Weights of a small image denoising model.
Training: 23300 steps, batches of 64.
Rows from block 4 of a small image denoising model, named by matrix and row number. Rows with one number belong to one channel. Each number is 128 + 24 x the weight over its row's rms, rounded and kept within 0 to 255. All counts start at 0. Numbers have three digits each.
After each channel's rows are labels from the 100 images, of 14976, where the channel reaches its highest value: "peak at" is the part of the image that holds the peak. Only what is clearly more common there than usual is listed. The data: regions of photos with short descriptions (Visual Genome).
# convs0: first 3x3 conv (model.mid.1.convs.0.weight, 256x256x3x3, each kernel summed), inputs 128-255
# convs1: second 3x3 conv (model.mid.1.convs.1.weight, 256x256x3x3, transposed, each kernel summed), outputs 128-255

convs0.96:114122137130137135130164131127130130255121119128120155123135127180115119140142124137116120110156129108131123117140139157121126125177158161140196128123153149129139181114128166167137147125142112099134142120141166136128124125119137140122147142133141176118115127126126120111167148153162147166132115119128128114150150121119118116123173130151141135127184120176120098160147137159131129123152
convs1.96:099140098102112101148097102097120110156101137147111138138146098156103101097141126100100095141103097107111145103150097150098103157158095149152158135100150145097161147131102147097101095107101104100100151113100150100151101094100103123103149129156100162098100103104102098125144149152151100152142096131102125101153156154099099105165154106096105099163149099157131101149119144149141102106100
peak at: top centre; bottom centre

convs0.72:156133150130142171102126136131165150119144123093160131126096171119148129146096099141140141079129151124141091179095148101145125105112127114129084170151098094164112077131147111137128150127154153184150103147141111147092145142112140164179105115098147090159138139177139144146111118118106139123093163134143127147096121101173151130097114131122115134129098149109111158110159112103106137158150
convs1.72:098109101093099107155093101112115100166123145153097121150150104149101114112159134083120122144097110133090163129161107162113086138153106159132148118100163148142135148128094151103095093129093100114091165106110164094152106101124090106110161127127094164098123114110109099109105158163166088129162109112107109115148145131111123126140150111115122112133178101149159110161114156124157093102090
peak at: top left

convs0.147:115115139134137130134162138135128136255123118137117154123131126181114122140145123132120118119163126110133126119141135157128132121182155154138193124123156147130136178114134169165137145126134113104133142124131166133129125120116133138117142137130134178114116124133123121111160137152158143159134117119121131117153148120118116119124173119148136138127181118168126100161143141161131123120143
convs1.147:099141098102111101149097101098121112157102137147112139138147099156103101097142126100101095142103097106112145102150097150099103158159095149153158136100150145096161148130103147098101096107101103101100151112100150100151102095100103124103150129156101162098100103103102098126145150153150100153143096132102126101154157155099099105165155106096104100164149099158130102149119145149141102106101
peak at: bottom left; top left

convs0.90:149135145131153159096119128137155126084137122094128110105102153104138136143098099130134135094119156124123099144100132093149133095094119106114081140128095101119117070145143101140124149145138169175138090179138098138090132139110144155183102112112129083145118128147134138142107109103103127109103157139131124136084109104164148135112102120136097119120100162108097145099146101099103120150140
convs1.90:102129101105104100157089106097109114161107150146111137150161105164110106101162123092107125141112095125106159130162107161096097132162101160136155137098161151134136139113104152090097087112105104102105164108108159100153112097118104118100154131136104167092107116112116102127127149160164102147159095125109120101149144127110114111143156112114135099134171097150144115162128160137161099112096
peak at: top left; top right

convs0.79:123122142135136141122153127129140132255123117127123151121129128200111117147144132139130122119162134126132131120138140153117129130179163152147197132120148139124138183104143168158125139127133117120137147117115155141120119115113132139123140145127134179122121125143123133113159147145153142170137122126126136126145159111117127122126155130149137115128183120172123091152165140146131144125148
convs1.79:100142099103112101150097102097118114158100139145113140137149099158105101097143125100100096143105096106112146103151098151097103155160096150150159139100152145097159146128103147097101095106102104100102153112101151101151103095100103124103149129155102162098098105104103099127146149153152101153143094131104125100154156152099100104163157106097106099158150099158129103151122146151141103107101
peak at: middle left

convs0.31:121121144126141131123160122133140132255123120130121151129135129196113118148141131127135121113161131128125130122139140146120127124175167151149206137115146144122143185106148171167126153128134115119131143118113154141120121113115129147124142157129135171123122123139127135113165146143152138176133126123123133126145155110121129118127153127156136116128174116167128088152163136142135137132151
convs1.31:100142099103113100150096104096118113157098139144112140137148099158105100098143125101099097143105095106112147104153098151095103153160097151150159139100152146098158145130102148096102095105103105098102153113102151101151104095099103124102149129154102162097096106105103100127147149153152101153144093131104124099153155151099100102161156106097107098156150101157129103151122146152141103108101
peak at: middle left

convs0.120:121119140126136128125162125128142132255117115133120148121134123197114116146144132130133121110164132132135132122139137152120131119185165153146197142118150149125138182110141169163127151129135115122138142115122159138124123113118135146124144153130134180119116124126126132112161145147155138176135123121124137129148156111124133120127159133149135117126177118173128093157162136148139125130145
convs1.120:100142098102113100149096103097118113157099140145113139137147099158104100097142125101099097143104096106112146104152098150096103154159096150149159139100151146098158145129102147096102095106102104098102152113101150101150103095100103125102149129154102162097097105105103099127147149153152101153143093130104125099153155152099099103162155105097107098157150100157128103151123145151141103108100
peak at: middle left

convs0.121:169131164136154150098092166136151136113136133105138111111101149131140126137102115148135158110113149123143103188099147112154145104107114113118083157143107095174108085113133114119138136137138163165135103173150113138105139132123141138198096118086135080141129127160141142159107106113100131110104173139130131133096114099150142176094111124107101124115104154099102158101139118105117140158135
convs1.121:098116100087099107150091097113120105178125144153103132157159106157101111104155136080115134152103115127093158141160109157115083136158106158130143124104158147152119155114093158101098094136090098110089162111116160095149114106134084101113165145130095161101127119102117098119111158158162092134162109123112117110158140124106118122123157103118139111138176102149156117160115156125154097097088
peak at: top left

convs0.37:137119147131160136104158135147155137225135123121114154136130147216124129144120117136130126119158142117128128126130156129117123127159151144127229122121127125124144189102148127178122156132123117103127140130107126149129137128102140130131132167128126168138122140166128122116181130137150125176126115118129158098117152114123122119138132133158164147125148133143125100139174138126119131126148
convs1.37:101147100105111101153098104098120116160099140145115144138152102161107102099146126102099097144106095104114148103153101152096105151162099151153161141102153148098156146127104149097102097101104105098104154110104152104153105098099104125102151131153105162099096107105105102130151151154153103156145094134107126098155154152101100102158159106101106101155151101157128106152124148155144105107103
peak at: centre

convs0.211:155132145124142149101133125123159132089131110100136122101086148112147133144102099116156121087119158128125095165094137106141124096105126096115079156127105113130121090140146092122099138146142166179142103150148106137093143143116128143180113129102133081140129138157138148145096111108097125100103153138135119151093126096182158144110116136129095128116094129101110154100142094095104116164127
convs1.211:098119098096103100156091105102117105163109143142103131150155100158103104106160128089111121136107104129098162129165104161101096142161102161135156127096163152134137143125096154093099089120098105108098165109111161095154109098115098115103159128136098166091112115109111101118120157161166096140163101119106113107149147131107117114144153108110126103135170098154148110162121158135152095110091
peak at: top left

convs0.146:121122132130134135125155131129138133255122119131121150119132129192109119138143132135127119117152133130134133120140140155121132127181159155143192136119152143127137175109142168161130147128142117118137145113127162145123122117120135138120139143130141174122113122125128134111161145151159146178140122122129137125152161117120129121121167133147135116129190123177122094158159139155130138132157
convs1.146:099141098102112101149097101097118112157101139146112139136147098157103101097142126100101096143103097107111145103151097150098103156159095149151158137100151145097160146129103147097100095107102104100101152112100150100151102094100103123103149129156100162098099104103102098126145149153151100151143095130102125101153157153098099105164155106096105099160150098158129102150121145150141102107100
peak at: top centre; bottom centre

convs0.208:166147162136146167098129148134165154126145129103166137129103167128157133152113104148140147082132156120151104188109152116144138101124134125108086173141107104169110079134155123142128156108161142177154112144151119150094150147118146162180114114101154092159145146171154150156118111120111143131103159142138129150105123105173158132095114131130121142132114151113117164119155126106117141160150
convs1.208:099102102091099108153096102116115095168127143153094118151148105147100119115158136079124126146095115137084162130160109161119082135149109157128143113101162147148133151128093150106095094133093096117088164106115163095150108104127086100111161129121095162100129115109110102105099159162165085125162115109110107120147141132114128129135148112119122116130177102145163112160109156119158092100089
peak at: top left

convs0.1:115118138133137132134163140133124136255121117134119154124134130179113123142142122133114123112157127107136125117139136155125129124181153158139195124121155148127136178113134164167139147125138115098136140115132165132129123119117132138119143138131137177115117128129124125112163143149164144161131114118123130117149151117116116116124173119148139135128183118172121097161142138161130128123147
convs1.1:099141098101111101149097102098121112156102137147112138138146098156103101098141127100100095141103097107112145103150097150098103158158095149152158136100150145097161147130102147097101096107101104100100151112100150100151102095100103124104149129157100162098100103104102098125145149153151100153143096131102126101154157155099099106165154105096104100163149099158130101149119144149141102106100
peak at: top centre; bottom centre

convs0.116:136116143128171132107169134155156137225148128117108161139123145208117127139123109135130123121166144108129126124132153129120124120170145140126229121112128123125140200107143128175134153132118117098123138131106129137128142125102141137128131159131124162131121148168124121114187123132147135166127109115127141093121150116118123122139134126157168154125141134142129104140171139135121134119134
convs1.116:100146100105111101153098104097121116159099140146115143138151102161107102099145126102100097144106096105114148103153101152096104151162099151154161141102152147098156146128104150097102097102104105099104154110103152103153105098099104126102151131153104162099096107105105102129151151154153103156144094134107126098155154153101100102159159106101105101156151101157128105152124148154144105107103
peak at: centre

convs0.71:164144165140146166099127145133160154127147127102168133131096166131153136155110102148145148083130155124144095182105154116144137103123135125111086169146106101171116078135149120141129149110161145175157109142150122148094149145119142164179110116103154087159144146172152151157119111117112140129104160141139129147102120101178153127097117130131121140133107150111117166115155121106115140158152
convs1.71:100102102090099109152095101117115096168128143151093117152149105147100118114158136080125126145096116137085162130160108160119082135150109158128143113102161147148133151128093150106094095133094097118089164106113162095151108104127086102111162128123094161100130117110110101105098160162165085125163114108110108120147143132114128130135149112118122116130178101146164113160109156119158092101089
peak at: top left

convs0.123:116119142130133130132166141132130135255123118140116155124133124179114126140142121132119121115161126108139123118139135155124129119183155157140195127121153148128138180115136166166135148125134113103133141123128163133132126118116131138120140138133137182115116129129122121111162141151162142162131118118125127119154149117119116118121177120149138134128181116168125099159142139161131126124142
convs1.123:099141098102112101149097102098120112156101138147111138137146098156103101098141126100100095141103097107112145103151096150098103158158095149152158137100150145097161147130102147097101096107101104100100151113100150100151102095100103125103149129156100162098100103104101098125145149153150100153143096131102125101154157155099100105165154105096104099163149099158130101150120144149141102106100
peak at: bottom left; top left

convs0.237:123118147131163133117166120131144137255131124122124154133129133198111113140135129129138121119163132118127130120132135141123124122170167146143214132110140135123138196103131165171140152130132116107135139119108146135121131121101135150124142158126138175121122137152136123117180142140151145167132122110127143128141158101127123120133146129160145128129168116172126095150170136144138139130143
convs1.237:100142100103112100151097104097120112158098138145112139138148100159105101098143126101100097142105096107112147103153099151095103153160098151152160138100152146097158146131103148096102095104103105099102153112102151102152104096099103124103150129154102162098096105106103101126147149153153101154144094131105124099153155153100101103161156106098105099158151101157130103151121146152141103108101
peak at: middle left

convs0.224:128126135126132125127159125129134133255119118134119144116134126191117114138144127132127117108154127125133125122140142154117128125184166161144194139123155146128133172123136170162135146125141116112134145106122161136126125118120132144119142152131141174117111126118127135111154152148162138183130126121125136125146154114129134121120174135155135114130180116185124097162145139158132122134156
convs1.224:099141098101112100148096102097118111156100139146111138137146098156103100097141126100100096143103097107111145104151097150097103156159096149150158137100151145098160146129102147097101095107101104099100151113100150100150102094101103123103149129155100162097099104104102098125145149153151100152143095129102124100153156153099099104164154105096106098161149099157130102150120144149141102107100
peak at: bottom centre; top centre

convs0.212:168148161136146168098131144135162157124146128104171136129101168134153133150114108148143150081129155123148103183113151118146140105118136128113092169146114106175110076133155122145128155107161142172158110143152122152097152144117141165180108114101152089159144147170153149157118110122114142135107156142142128145105124102176153133097117128130118142131110153109115168123153126114113143156152
convs1.212:100101103090099109152096101118116095166129145153093116150147106146100118114157137080125125147095116136084161130160110160120082135151109158128143113102162147148132150129092149106096095134092096119089163106114163095151108106127085101111161128122094160101130115110111102104098160162166085125162115109111107119146143133113128131134147112118122116130179101145163113161109155119158092100089
peak at: top left

convs0.61:135123133125161142100167125161163142174140127123113157139124149220125138135113107133134122117140144124126131131127153113127122138158133141128234112115115111125135188120132117180125155132125117104118139126097114146121147118108146129134130174134123170142122153185134135118188130127144120179129112126124155096108139113127118121137141136162171144124129149148134111133177139120118131126148
convs1.61:101149101107111102155098105097121117161098142145116145138153105163108102100148126103099099145107095103114149103154103153095105148163100152154162143103153149098153146127105150097103097099106106098106155110105153105153107101099104126102152131152107162100094109106107104131153151154154105158146093135109127097156152151102101101155160106103107101153152102156128107153125149157146106107105
peak at: centre

convs0.185:126123135131138132123146132127135133255123122132121148113127132192108113145141132142124117114152134130137129120138138153122134128181169160142196139119151143129140175108145174159139142128136117115136142114122162143131120117115137138116139151126137172121108124133128133112162146148160144184133133125132143124152160114130138125124165135146130118129187120176123095156158141152127128137146
convs1.185:099141098102112101149097102098119112157102139146112139137147098156103101098142126100101095142103097107111146103150097150098103157159095149152158136100151145097161147129103147097101096107101104101100151112100150100151101094100103123103149130156100162098100103104102098126145150153151100152143096130102125101154157154099100105165155106096105100162149099158130101150120145149141102107100
peak at: bottom centre; top centre

convs0.106:124120138126131126128160123126137134255115120135119150118133124190116123141143133131128118116162130129130128122138134154116131125186160155143195136120151147126137174108145173157128144128139118119136145110114160144124129113119134143119143150130137176114115126124125132111153147146158140176135127122127133124150158117127132116123168128148137114130183121175126093158157139156130129134147
convs1.106:100142098101113100148096102097118111157100139145112138137147098157104100097141125100100097143104096107112145104151097150097103156159096149150158137100151145098159146129102147096102095107101104098101152113100150100150103094100103123103149129155101162097099104104102098126145149153151100152143094130103124100153156152099099103164154106096107098160149099157129102150121145150141102107100
peak at: middle left