python train.py --model="image denoising model" --dataset="regions of photos with short descriptions (Visual Genome)" --train_examples=203450 --image_size=32 --crop_scale_min=1 --horizontal_flip=true --translate=0.06 --task="denoising" --loss="charbonnier" --noise_std=0.4 --arch="unet" --norm="batchnorm" --activation="silu" --padding_mode="reflect" --widths=[64, 64, 128, 256] --blocks_per_level=1 --block="basic" --attention=false --upsampling="transposed_conv" --init="trunc_normal_002" --residual_init="scaled_by_depth" --optimizer="adamw" --lr=0.0047 --beta1=0.9 --beta2=0.98 --eps=1e-08 --grad_clip=1.0 --steps=23300 --batch_size=64 --epochs=7.3 --lr_schedule="cosine" --final_lr_fraction=0.1 --warmup_steps=1160 --weight_decay=0.02
Rows from block 2, named by matrix and row number. Rows with one number belong to one channel. Each number is 128 + 32 x the weight over its row's rms, rounded and kept within 0 to 255. All counts start at 0. Numbers have three digits each. After the name is the row's rms in percent of the matrix's.
# convs0: first 3x3 conv (model.enc.2.0.convs.0.weight, 128x128x3x3), inputs 19-37, a 3x3 kernel for each
# convs1: second 3x3 conv (model.enc.2.0.convs.1.weight, 128x128x3x3, transposed), outputs 19-37, a 3x3 kernel for each
convs0.95 097:081083042179172102195179105117121133109116130128145123142117124141124126141135097041058082142138131132128108106109119141135144143126090079096113132131107090127144180155093154134089131120094102099070106102111105107084100092120066085086067066044138142167165167164140140142116099098132113137113097105119135128148145118151147125092070083149120099124102098114114133140134136135120106117120092100121120123139092104099110118125148093116115170179170147149154145151152126104070130116122105109120176146109162156139090110133
convs0.96 101:166172158159172167131116147109124097106105107099112096097119132128138125124131110156155141117116146098091129160136111107107091129136123155155110109116122129103106161133114180149161190154163123127114092105105103105095161138122150157142176172181173146168171138163131131175084109138124126150135148142125148134145169142100125119136110061170149090188175136111099072098086074104126097124123091111110113115103111092108121101124121119133098156153150168164144187170134114136144065093092082074065144147202140137165165148146
convs0.97 101:137135103137142130133136141112113119095087104143136132117101114153123115169136155139142107130132119131139116125128079149148061087079010146132095147144094130136116152149158151142158167157163139134163135123132159139144094145117103130128107111091164162174159144154149137153122092024113099056107112095142142183159130143112097106163160163167157184157143168134119143106111110095117129151150134131137127111121124180150122168148126175149142160147148166166176174172181085123117106121109100115079135120115115113121114118146
convs0.98 106:094118070095115086117145099105123151136149163128136156165126183156126157161124169156163131163157124165164102127114104129140135118138123077073030095099039122117080172174209136136179159157226107117112125144142105118129102159154114179155113175161134152157126146141096106114115130090162171124113108071202196204143144141113107105147131180148113173192177211163180207140153167132157178105138119107131123111137091134110095193153109178139089100112106110136106097126110104116109113139122110130126176146138181149118162150111
convs0.99 099:093076024191180119193180098137128140112115141149160124137124120147142142141129120066069102151160163105121101098096113145133161120110092092104106136128112104125115167150096158131087101105073118117079103087112098090098092088110042070066060069069118118165150149165137142150120128112119117125093095116116134127132137113137126103089079090159127102120114096116112138131126141138122108118130098106108114123129076121113110118092119120127089146167148150154150135144156123128089119116113108115121176147104151154138117125120
convs0.100 103:134128138127119104117115160185134149137092112187155154179095120136066091225145169118161135148181162112153138138133156152129126148117116148145125149142115123123093163113168156092151206142199139152167121141177100123152093111141112138159110144160132115135111103119147123145116138087112125077114134095194147206135068125192108135196119206177082176255180255151121185104070116100064104124145118124160143067113097128149135126145149145160142096089139103108161132125195115157133128168141109144143109130094110147129088123098
convs0.101 109:092093098072075096092091083127122150171149186168170202138111130118096132125108130121160179120129128160155133098114053117158108090132113084065072134083075170119100053088059088145093063100055072046080097078071124102122085153055086143058071114020105122129123147156097119116116108143141114131164123118118107139105104123076060081122129135122133157132119136101106113103118133085121126107090126138091117172125152110101130146117148144112113126160096084117101056112096162138144121093089136112126174145160205175156213193177
convs0.102 107:176192157148144177136123177195174172155137139131127129195176171174169140180171149137133109132157126151151159140154154146151135151140162171134179157123161151134160113098085110095090138101086145151164123132139107114100141117110157155160166170144125124143111094132121125145148156157143151170142136167182177192169155188169155179155155186133156181126146187136155132107114115082091102142123118106096126110117111207184171189160131173131114161165162164165179169182159154160172110118165110135158139122144148149159175172156
convs1.95 092:087101096128133167086087131152135158107086116110102085091096129053033082123112100107112096152171153118136149157148133111105088129117103152158151104098141067041068103099123135128143106113134138130137107091106143123130150132140124124112175177152171166134137157162062058087114126091122164127131133151114114132125110130153156160158125093149139092134112118141135149121109125119087113132126133073064082164148083089100099115127097130148135122091102113096088128130139129121132085074068169138097148140142095082091148142131
convs1.96 108:094088087083077095124118122141136122172168149138132130140145132121130129075088113071064077060065067131132105173167147166156138132119126120121109142152133134142138117098095099084070143129109154176173167158150150131120178149194151119164146115162112081108112091104140124119092084089088108110123139135134155135142158140060078067099098110115107101127107102140140147150157157146138164177170132155164130101103075139138133119125131139138125191190165159161152147154145188183171179186176115102121144151154115126135071077110
convs1.97 097:137124129136121107147135127126114120153141133144134135100093085107102091109115105138148149117128133141139133141124133136124125133115125126126104107109109117106106129117094148134099151128099179176161182176180189180186140155160138161174102124159119099113108107110119115125096119101117137109119145107173170149142130114088086076115081022148111031116091017135129140132134134117124128132103097137108096095083085109114103110147117127154141109065031119078037119077042125125133115124131110117127112096063112112071110109084
convs1.98 101:142127142139121134140138141138134146136135144131128145105119141100140157111134143123130154123125152110110122152145146149127145157144158140139142126129121113117126127142161137156179127149178114133156090112134112138163184178199154155189162156184165150162134101125090060078111109073127122099114114104162176180143154163128144157065097023094137069055101036174170169150151156133127130138150176120143162132137149097124110103120114114123115180154192147131163191163191124121129126126154160158177128120100127122093113111070
convs1.99 097:084087096124131168087092137162154157118091109099087092106100133050042083100105103097108096157169154123135141153161134109113088132114106154169148103099132061048083092088113129120140105103123147145153096077105136113135128118116122128113164179142166162137145166153059055073112133094128159133115123135122119135123115136150149144151126088157141093142124128155147151125112120114090113133132132066062083161135089084097107117132101137148123126102102111097088143140133132114134085072076169137102148146139093085094140137123
convs1.100 126:154114140148121123158132150132121121139132127149146140102100099071089094079085073105106134116123115119130138173170157153150137166156156150147142133138130138148154187176237151138181185166213151138167123117150140132171140153200106140178078106146118091099116096121159144168148160153161175166124136130210189229169145194221209255124126113126119095147145132145136138112100103098093101128121122119116121111114117097121094106136114111142117167151172158145158167154177130124118118124124121128118132137109136157129104124103
convs1.101 124:114127135104106121116115122113112115124117117136138140121117114139124116139142146125127136083107133098108102145149139147153139153154154137130132124112116156144130000016000033083032000030000107137127111131127115145139076081000097097018075081009121129130094100096099105087114125106114127120134130114147148152156148143109098106113142131114153160113130123116110096111116093123128098139122136140128120127134143146130113136140136131122126121119102115139121117133127144133145178157138149143162150150132152138114159154144
convs1.102 112:075080103080098097113111119160128107161144124153127115104105093115112100110102091089093099085106083090114109224191189214172174198151158157148153162166142153167177128114144102094106138120128166151187143123145126104133097101084121140104093108074079061066101088069141149137133122124143125115158135120182179214129116160132107155120106114133114107160152133176160148163167152159161160140124115138130123126115108092106080100094089101082068106106100105089082112085082158161145173156149156131129132127093143134119145126110