{
  "arch": "unet",
  "model": "image denoising model",
  "dataset": "regions of photos with short descriptions (Visual Genome)",
  "train_examples": 203450,
  "image_size": 32,
  "crop_scale_min": 1,
  "horizontal_flip": true,
  "translate": 0.06,
  "task": "denoising",
  "loss": "charbonnier",
  "noise_std": 0.4,
  "norm": "batchnorm",
  "activation": "silu",
  "padding_mode": "reflect",
  "widths": [64, 64, 128, 256],
  "blocks_per_level": 1,
  "block": "basic",
  "attention": false,
  "upsampling": "transposed_conv",
  "init": "trunc_normal_002",
  "residual_init": "scaled_by_depth",
  "optimizer": "adamw",
  "lr": 0.0047,
  "beta1": 0.9,
  "beta2": 0.98,
  "eps": 1e-08,
  "grad_clip": 1.0,
  "steps": 23300,
  "batch_size": 64,
  "epochs": 7.3,
  "lr_schedule": "cosine",
  "final_lr_fraction": 0.1,
  "warmup_steps": 1160,
  "weight_decay": 0.02
}
Rows from block 2 of a small image denoising model, named by matrix and row number. Rows with one number belong to one channel. Each number is 500 + 40 x the weight over its row's rms, rounded and kept within 0 to 999. All counts start at 0. Numbers have three digits each.
After each channel's rows are labels from the 100 images, of 14976, where the channel reaches its highest value: "colour at peak" is the nearest of a few named colours to the mean colour under the peak. Only what is clearly more common there than usual is listed. The data: regions of photos with short descriptions (Visual Genome). In brackets: how many of the 100.
# convs0: first 3x3 conv (model.enc.2.0.convs.0.weight, 128x128x3x3, each kernel summed), inputs 0-127
# convs1: second 3x3 conv (model.enc.2.0.convs.1.weight, 128x128x3x3, transposed, each kernel summed), outputs 0-127

convs0.46:515501545505435514464457473470470453458470551470469532439531519537437447479454432370527463490460475479483509471476439458550549446548544533507521536439548513418494457530476500519471548561543510474472485531507511432473468413480480469441492514468455436495531532420485463506447497457533496472488505471434459489517434466465509469497513433452458540551490513521433456499519459544554450470529
convs1.46:441425425430459466499466473487458509534476497535490459497443475416492521476467496505489506549502515451462467466472557482465489542454537425481534429456428482493555492470482457472556425420472452528467466406476432494469506521479483482473542508467488530504458460483547494471412496500485452492501496467434474474472459477561486485444544530456489461445456460420502452424460507473458499490427
colour at peak: brown (65)

convs0.119:522476497540477496391465310454481463473519480556555487480457511533531476420524500520494520507503547450453488494550547521503484510471617487504493504536508504498517425405488473452481497505493532490498524527496497529526496539377471523584498492449507527511493484492502511528491492498432482491498510453424523486512517434508520476513493493501455501495444538523536514503508503464564403484453
convs1.119:492532485485474519511538427578485521447532503369504519508512511503517523501469490512496481503392512532472550530499419403531503583545519499368469617487506489576514504522460525482488506527523518509474422457549502503510542476543502561542455496498518511486510541544488507520501483510467539506490526538485475531500456537498506472484507475500537528486550511485434487535489358506529490436537
colour at peak: white (40)

convs0.83:529503550518425510468478470477465459452450552465466537441519539546458454487459436394535462510459494475479509472467450463551558461548549522502512528438553503424509468569456515528466548562546513480465473551517498438483471420468488470441513521467458448483543535420464451504449503467526492486479525472434458493526436461468496478500514445455475547553497518546431468484507451547554452455511
convs1.83:447425411432454473492479450497467503533466506532504475489442478418483525476468510498487507556488512453459467464487540460465498547459534425480532416479434470500564478459493446469550432421473455534458460412478440485482507518477472500486543499457483529507467461484538500481409503510491459491495498471426471482472467476556494489443549538454492465437451461424489456428463507470448489486428
colour at peak: brown (60)

convs0.50:530472500550419479445455324457439424487507482508516500455456511531482468447494483507513487501544535456430526502465558513491489485473600495511521520528517530497474439466430453447481502509503519478540519506533491545500479491327490530554524495490501505506504505508473482516516509503431484485491502464452517497506507449473497472506473504512397490516439557536516532515487492463521403513478
convs1.50:491528520472465518561513342527490490439507490387478497490504511490518509504481479494485501516413501511491536541474490493510490524528514486415497583459491522554430432513381496411504489507503521458550447448556492533442582492439512576479490506510528521491494532483501513519487517505440522523415541542482480520493466526466513448442444493504451503499524508469511492535492389514497512541497
colour at peak: white (25)

convs0.123:561505513505623548542543445565529555528533487506568484537532557515572503507474546544448574504500512547473509543639546522481479527489549490495498519566481554537576527434525534454564487539476499497535565539534525554464494544517486511531462512541516529497485496480475493526527554492529510548534537545505523517466496533566573553551499522558468483508488492542514508505513527487613454509510
convs1.123:483437504458480478519480484579529469512494561438523544483496480451477498541396487473506511425451504484504554503498441330522539496548511507439527551475507461472634520528549443508529502466525491461481456446545475464480401495487495377527435518483493485531538528482490510482484495501517500471528528498465500506542531483517511515482532570526511525444498506453422479492487496512487470520498
colour at peak: grey (70)

convs0.72:529461482567451488402442329455442446475509488508512503452461500529509472430512488501503500511546530439441519489478546519499487489478600495499510520532524525497484420446451436455491508498498520484510521522516491526511482503344478533558509491463511494508509491488487476508506492504445479479492519452425512490509508421496516478498469511493422497519445560540525522515497496470546393506476
convs1.72:486532492497461526526506361569476520436504497370473503492507516490523521498497447506492489523411504523480552542472470469514493555526511494397480610471496530555463435506419517427489495524504529476517434452562492539480569485477499593499472498501527506524492534495497515519494502509454535518434540550484460524489430527471530461450433490503501514494534508482478495546486384503519508492502
colour at peak: white (48)

convs0.78:526442494538493504432460319475461453482524491504544492462446493511533470451491489495486528481506525426427513491543549499496489487484586491512493506537511532501530425419456465416492494498495513445516539518505499544500483521382475526575484497494517497509496491486475485487506528499461476472511507441415508492499490441522536466492475497536401495511451543524524520509507504466562378493453
convs1.78:492501499481487516536536367621484496447506494356521507497516502494517506509413464444503494469396477523493544543514428403519498521545508506386489617496502502546505420512470490429495502516512510468514455457548502539483540494524495553515446509499512503509501524497483529526503525523452534505441537536478471519499456495495518461462475494525516515494534509490438487545485420511531472509506
colour at peak: white (47)

convs0.32:491526507471366510555555502496492496485381539528454489514475525557479507511473523509410501484463545625537433541482497483490513510516386531470519479510478473613533551508485482489417478537504525467462517489470498508463509480510538513489544506499462478505501484533507522525592493498494508502435441525502530500493486542350451536487481456540526488512517485522533531498545503530455475491497
convs1.32:463481505468525460512668542449507504573538547580452514503503457469475494531488497475467480525491518480472448474528601467495514465523538491520554516493496467651526507497493459486561500450510467490462499504424484549391490499508552485486525545501500541508520487482536524474470494486447474520521492437501544480521514567518425496482543523524445490512482494421524477454489546541492418526490
colour at peak: grey (61)

convs0.105:478513527512558508578550584486496489508499517488474524536542507523547496532486487536502548561497443497590553509535560532519512506507550535488548508478519502483468535567530516553578530583515418454538565508591531517458559533574542473496536528577545540514515533472565500503563507457572481575456545590536508466503545536502519494527537505515534516562588497501499476515469492524534548533492
convs1.105:502500488460464517429531463544528500539470541499548485478435503475437586528472520503450496514482554504451452519509538532473517505446470435540454391535454516456532486465498452435472453465509529520475509503529503452543483462518466514506503422420434479560504505508472590460479528564476497455455464451436513542533496486471558585486487561494435494412461519506480527456519538444448442523451
colour at peak: grey (61)

convs0.15:513497541522448511458441456492448470459453527429483521455522510518440467482466439392530477499450481463473527462492418468521527438533524514519504533450532507440492445531463489524452537565526541474470493525486517424467466393474466475432508508468441422483511519433451464519442511473508489465503493478431473488489422450469482481498520450447459520555496498551426468485523468530561451445549
convs1.15:429414430438454456500471470488469505530478512530499475501443471420504503464465501507491501547497500445467468463474549460460489528452535435476532441458439463486559474463483457471559435419473448543464467413476433508467508525477478485490520513476511540519461463471551498462404493490502439501504514465428472460474478484569474494456538524451481465452454461416498446429457518478462513483429
colour at peak: brown (60)

convs0.79:512497543524445514455448454478449467449454524417488514448515518523447469472461435393533476494453491464476536452488407467517520436521522504519500523438525522435482447520455492518456526555514528469449486520500493419465464409462465470435512501483439441469507523434441464508448514477514491467492489480439473482484421440463485475486515455438452511539496483562418481490510468517552465446547
convs1.79:426408438440453453501465468488467502528476509527496476502444471419508505460466501507496499534496494444475473466472549463461489524447535440472534444453442462478558479463485458477560438424467447539458463407479430511470506523474478487486516509468515539530460469462551497462406498483502440499502515464429461455473483483564476492455533528452495463451456459415499450434456523473465508478427
colour at peak: brown (63)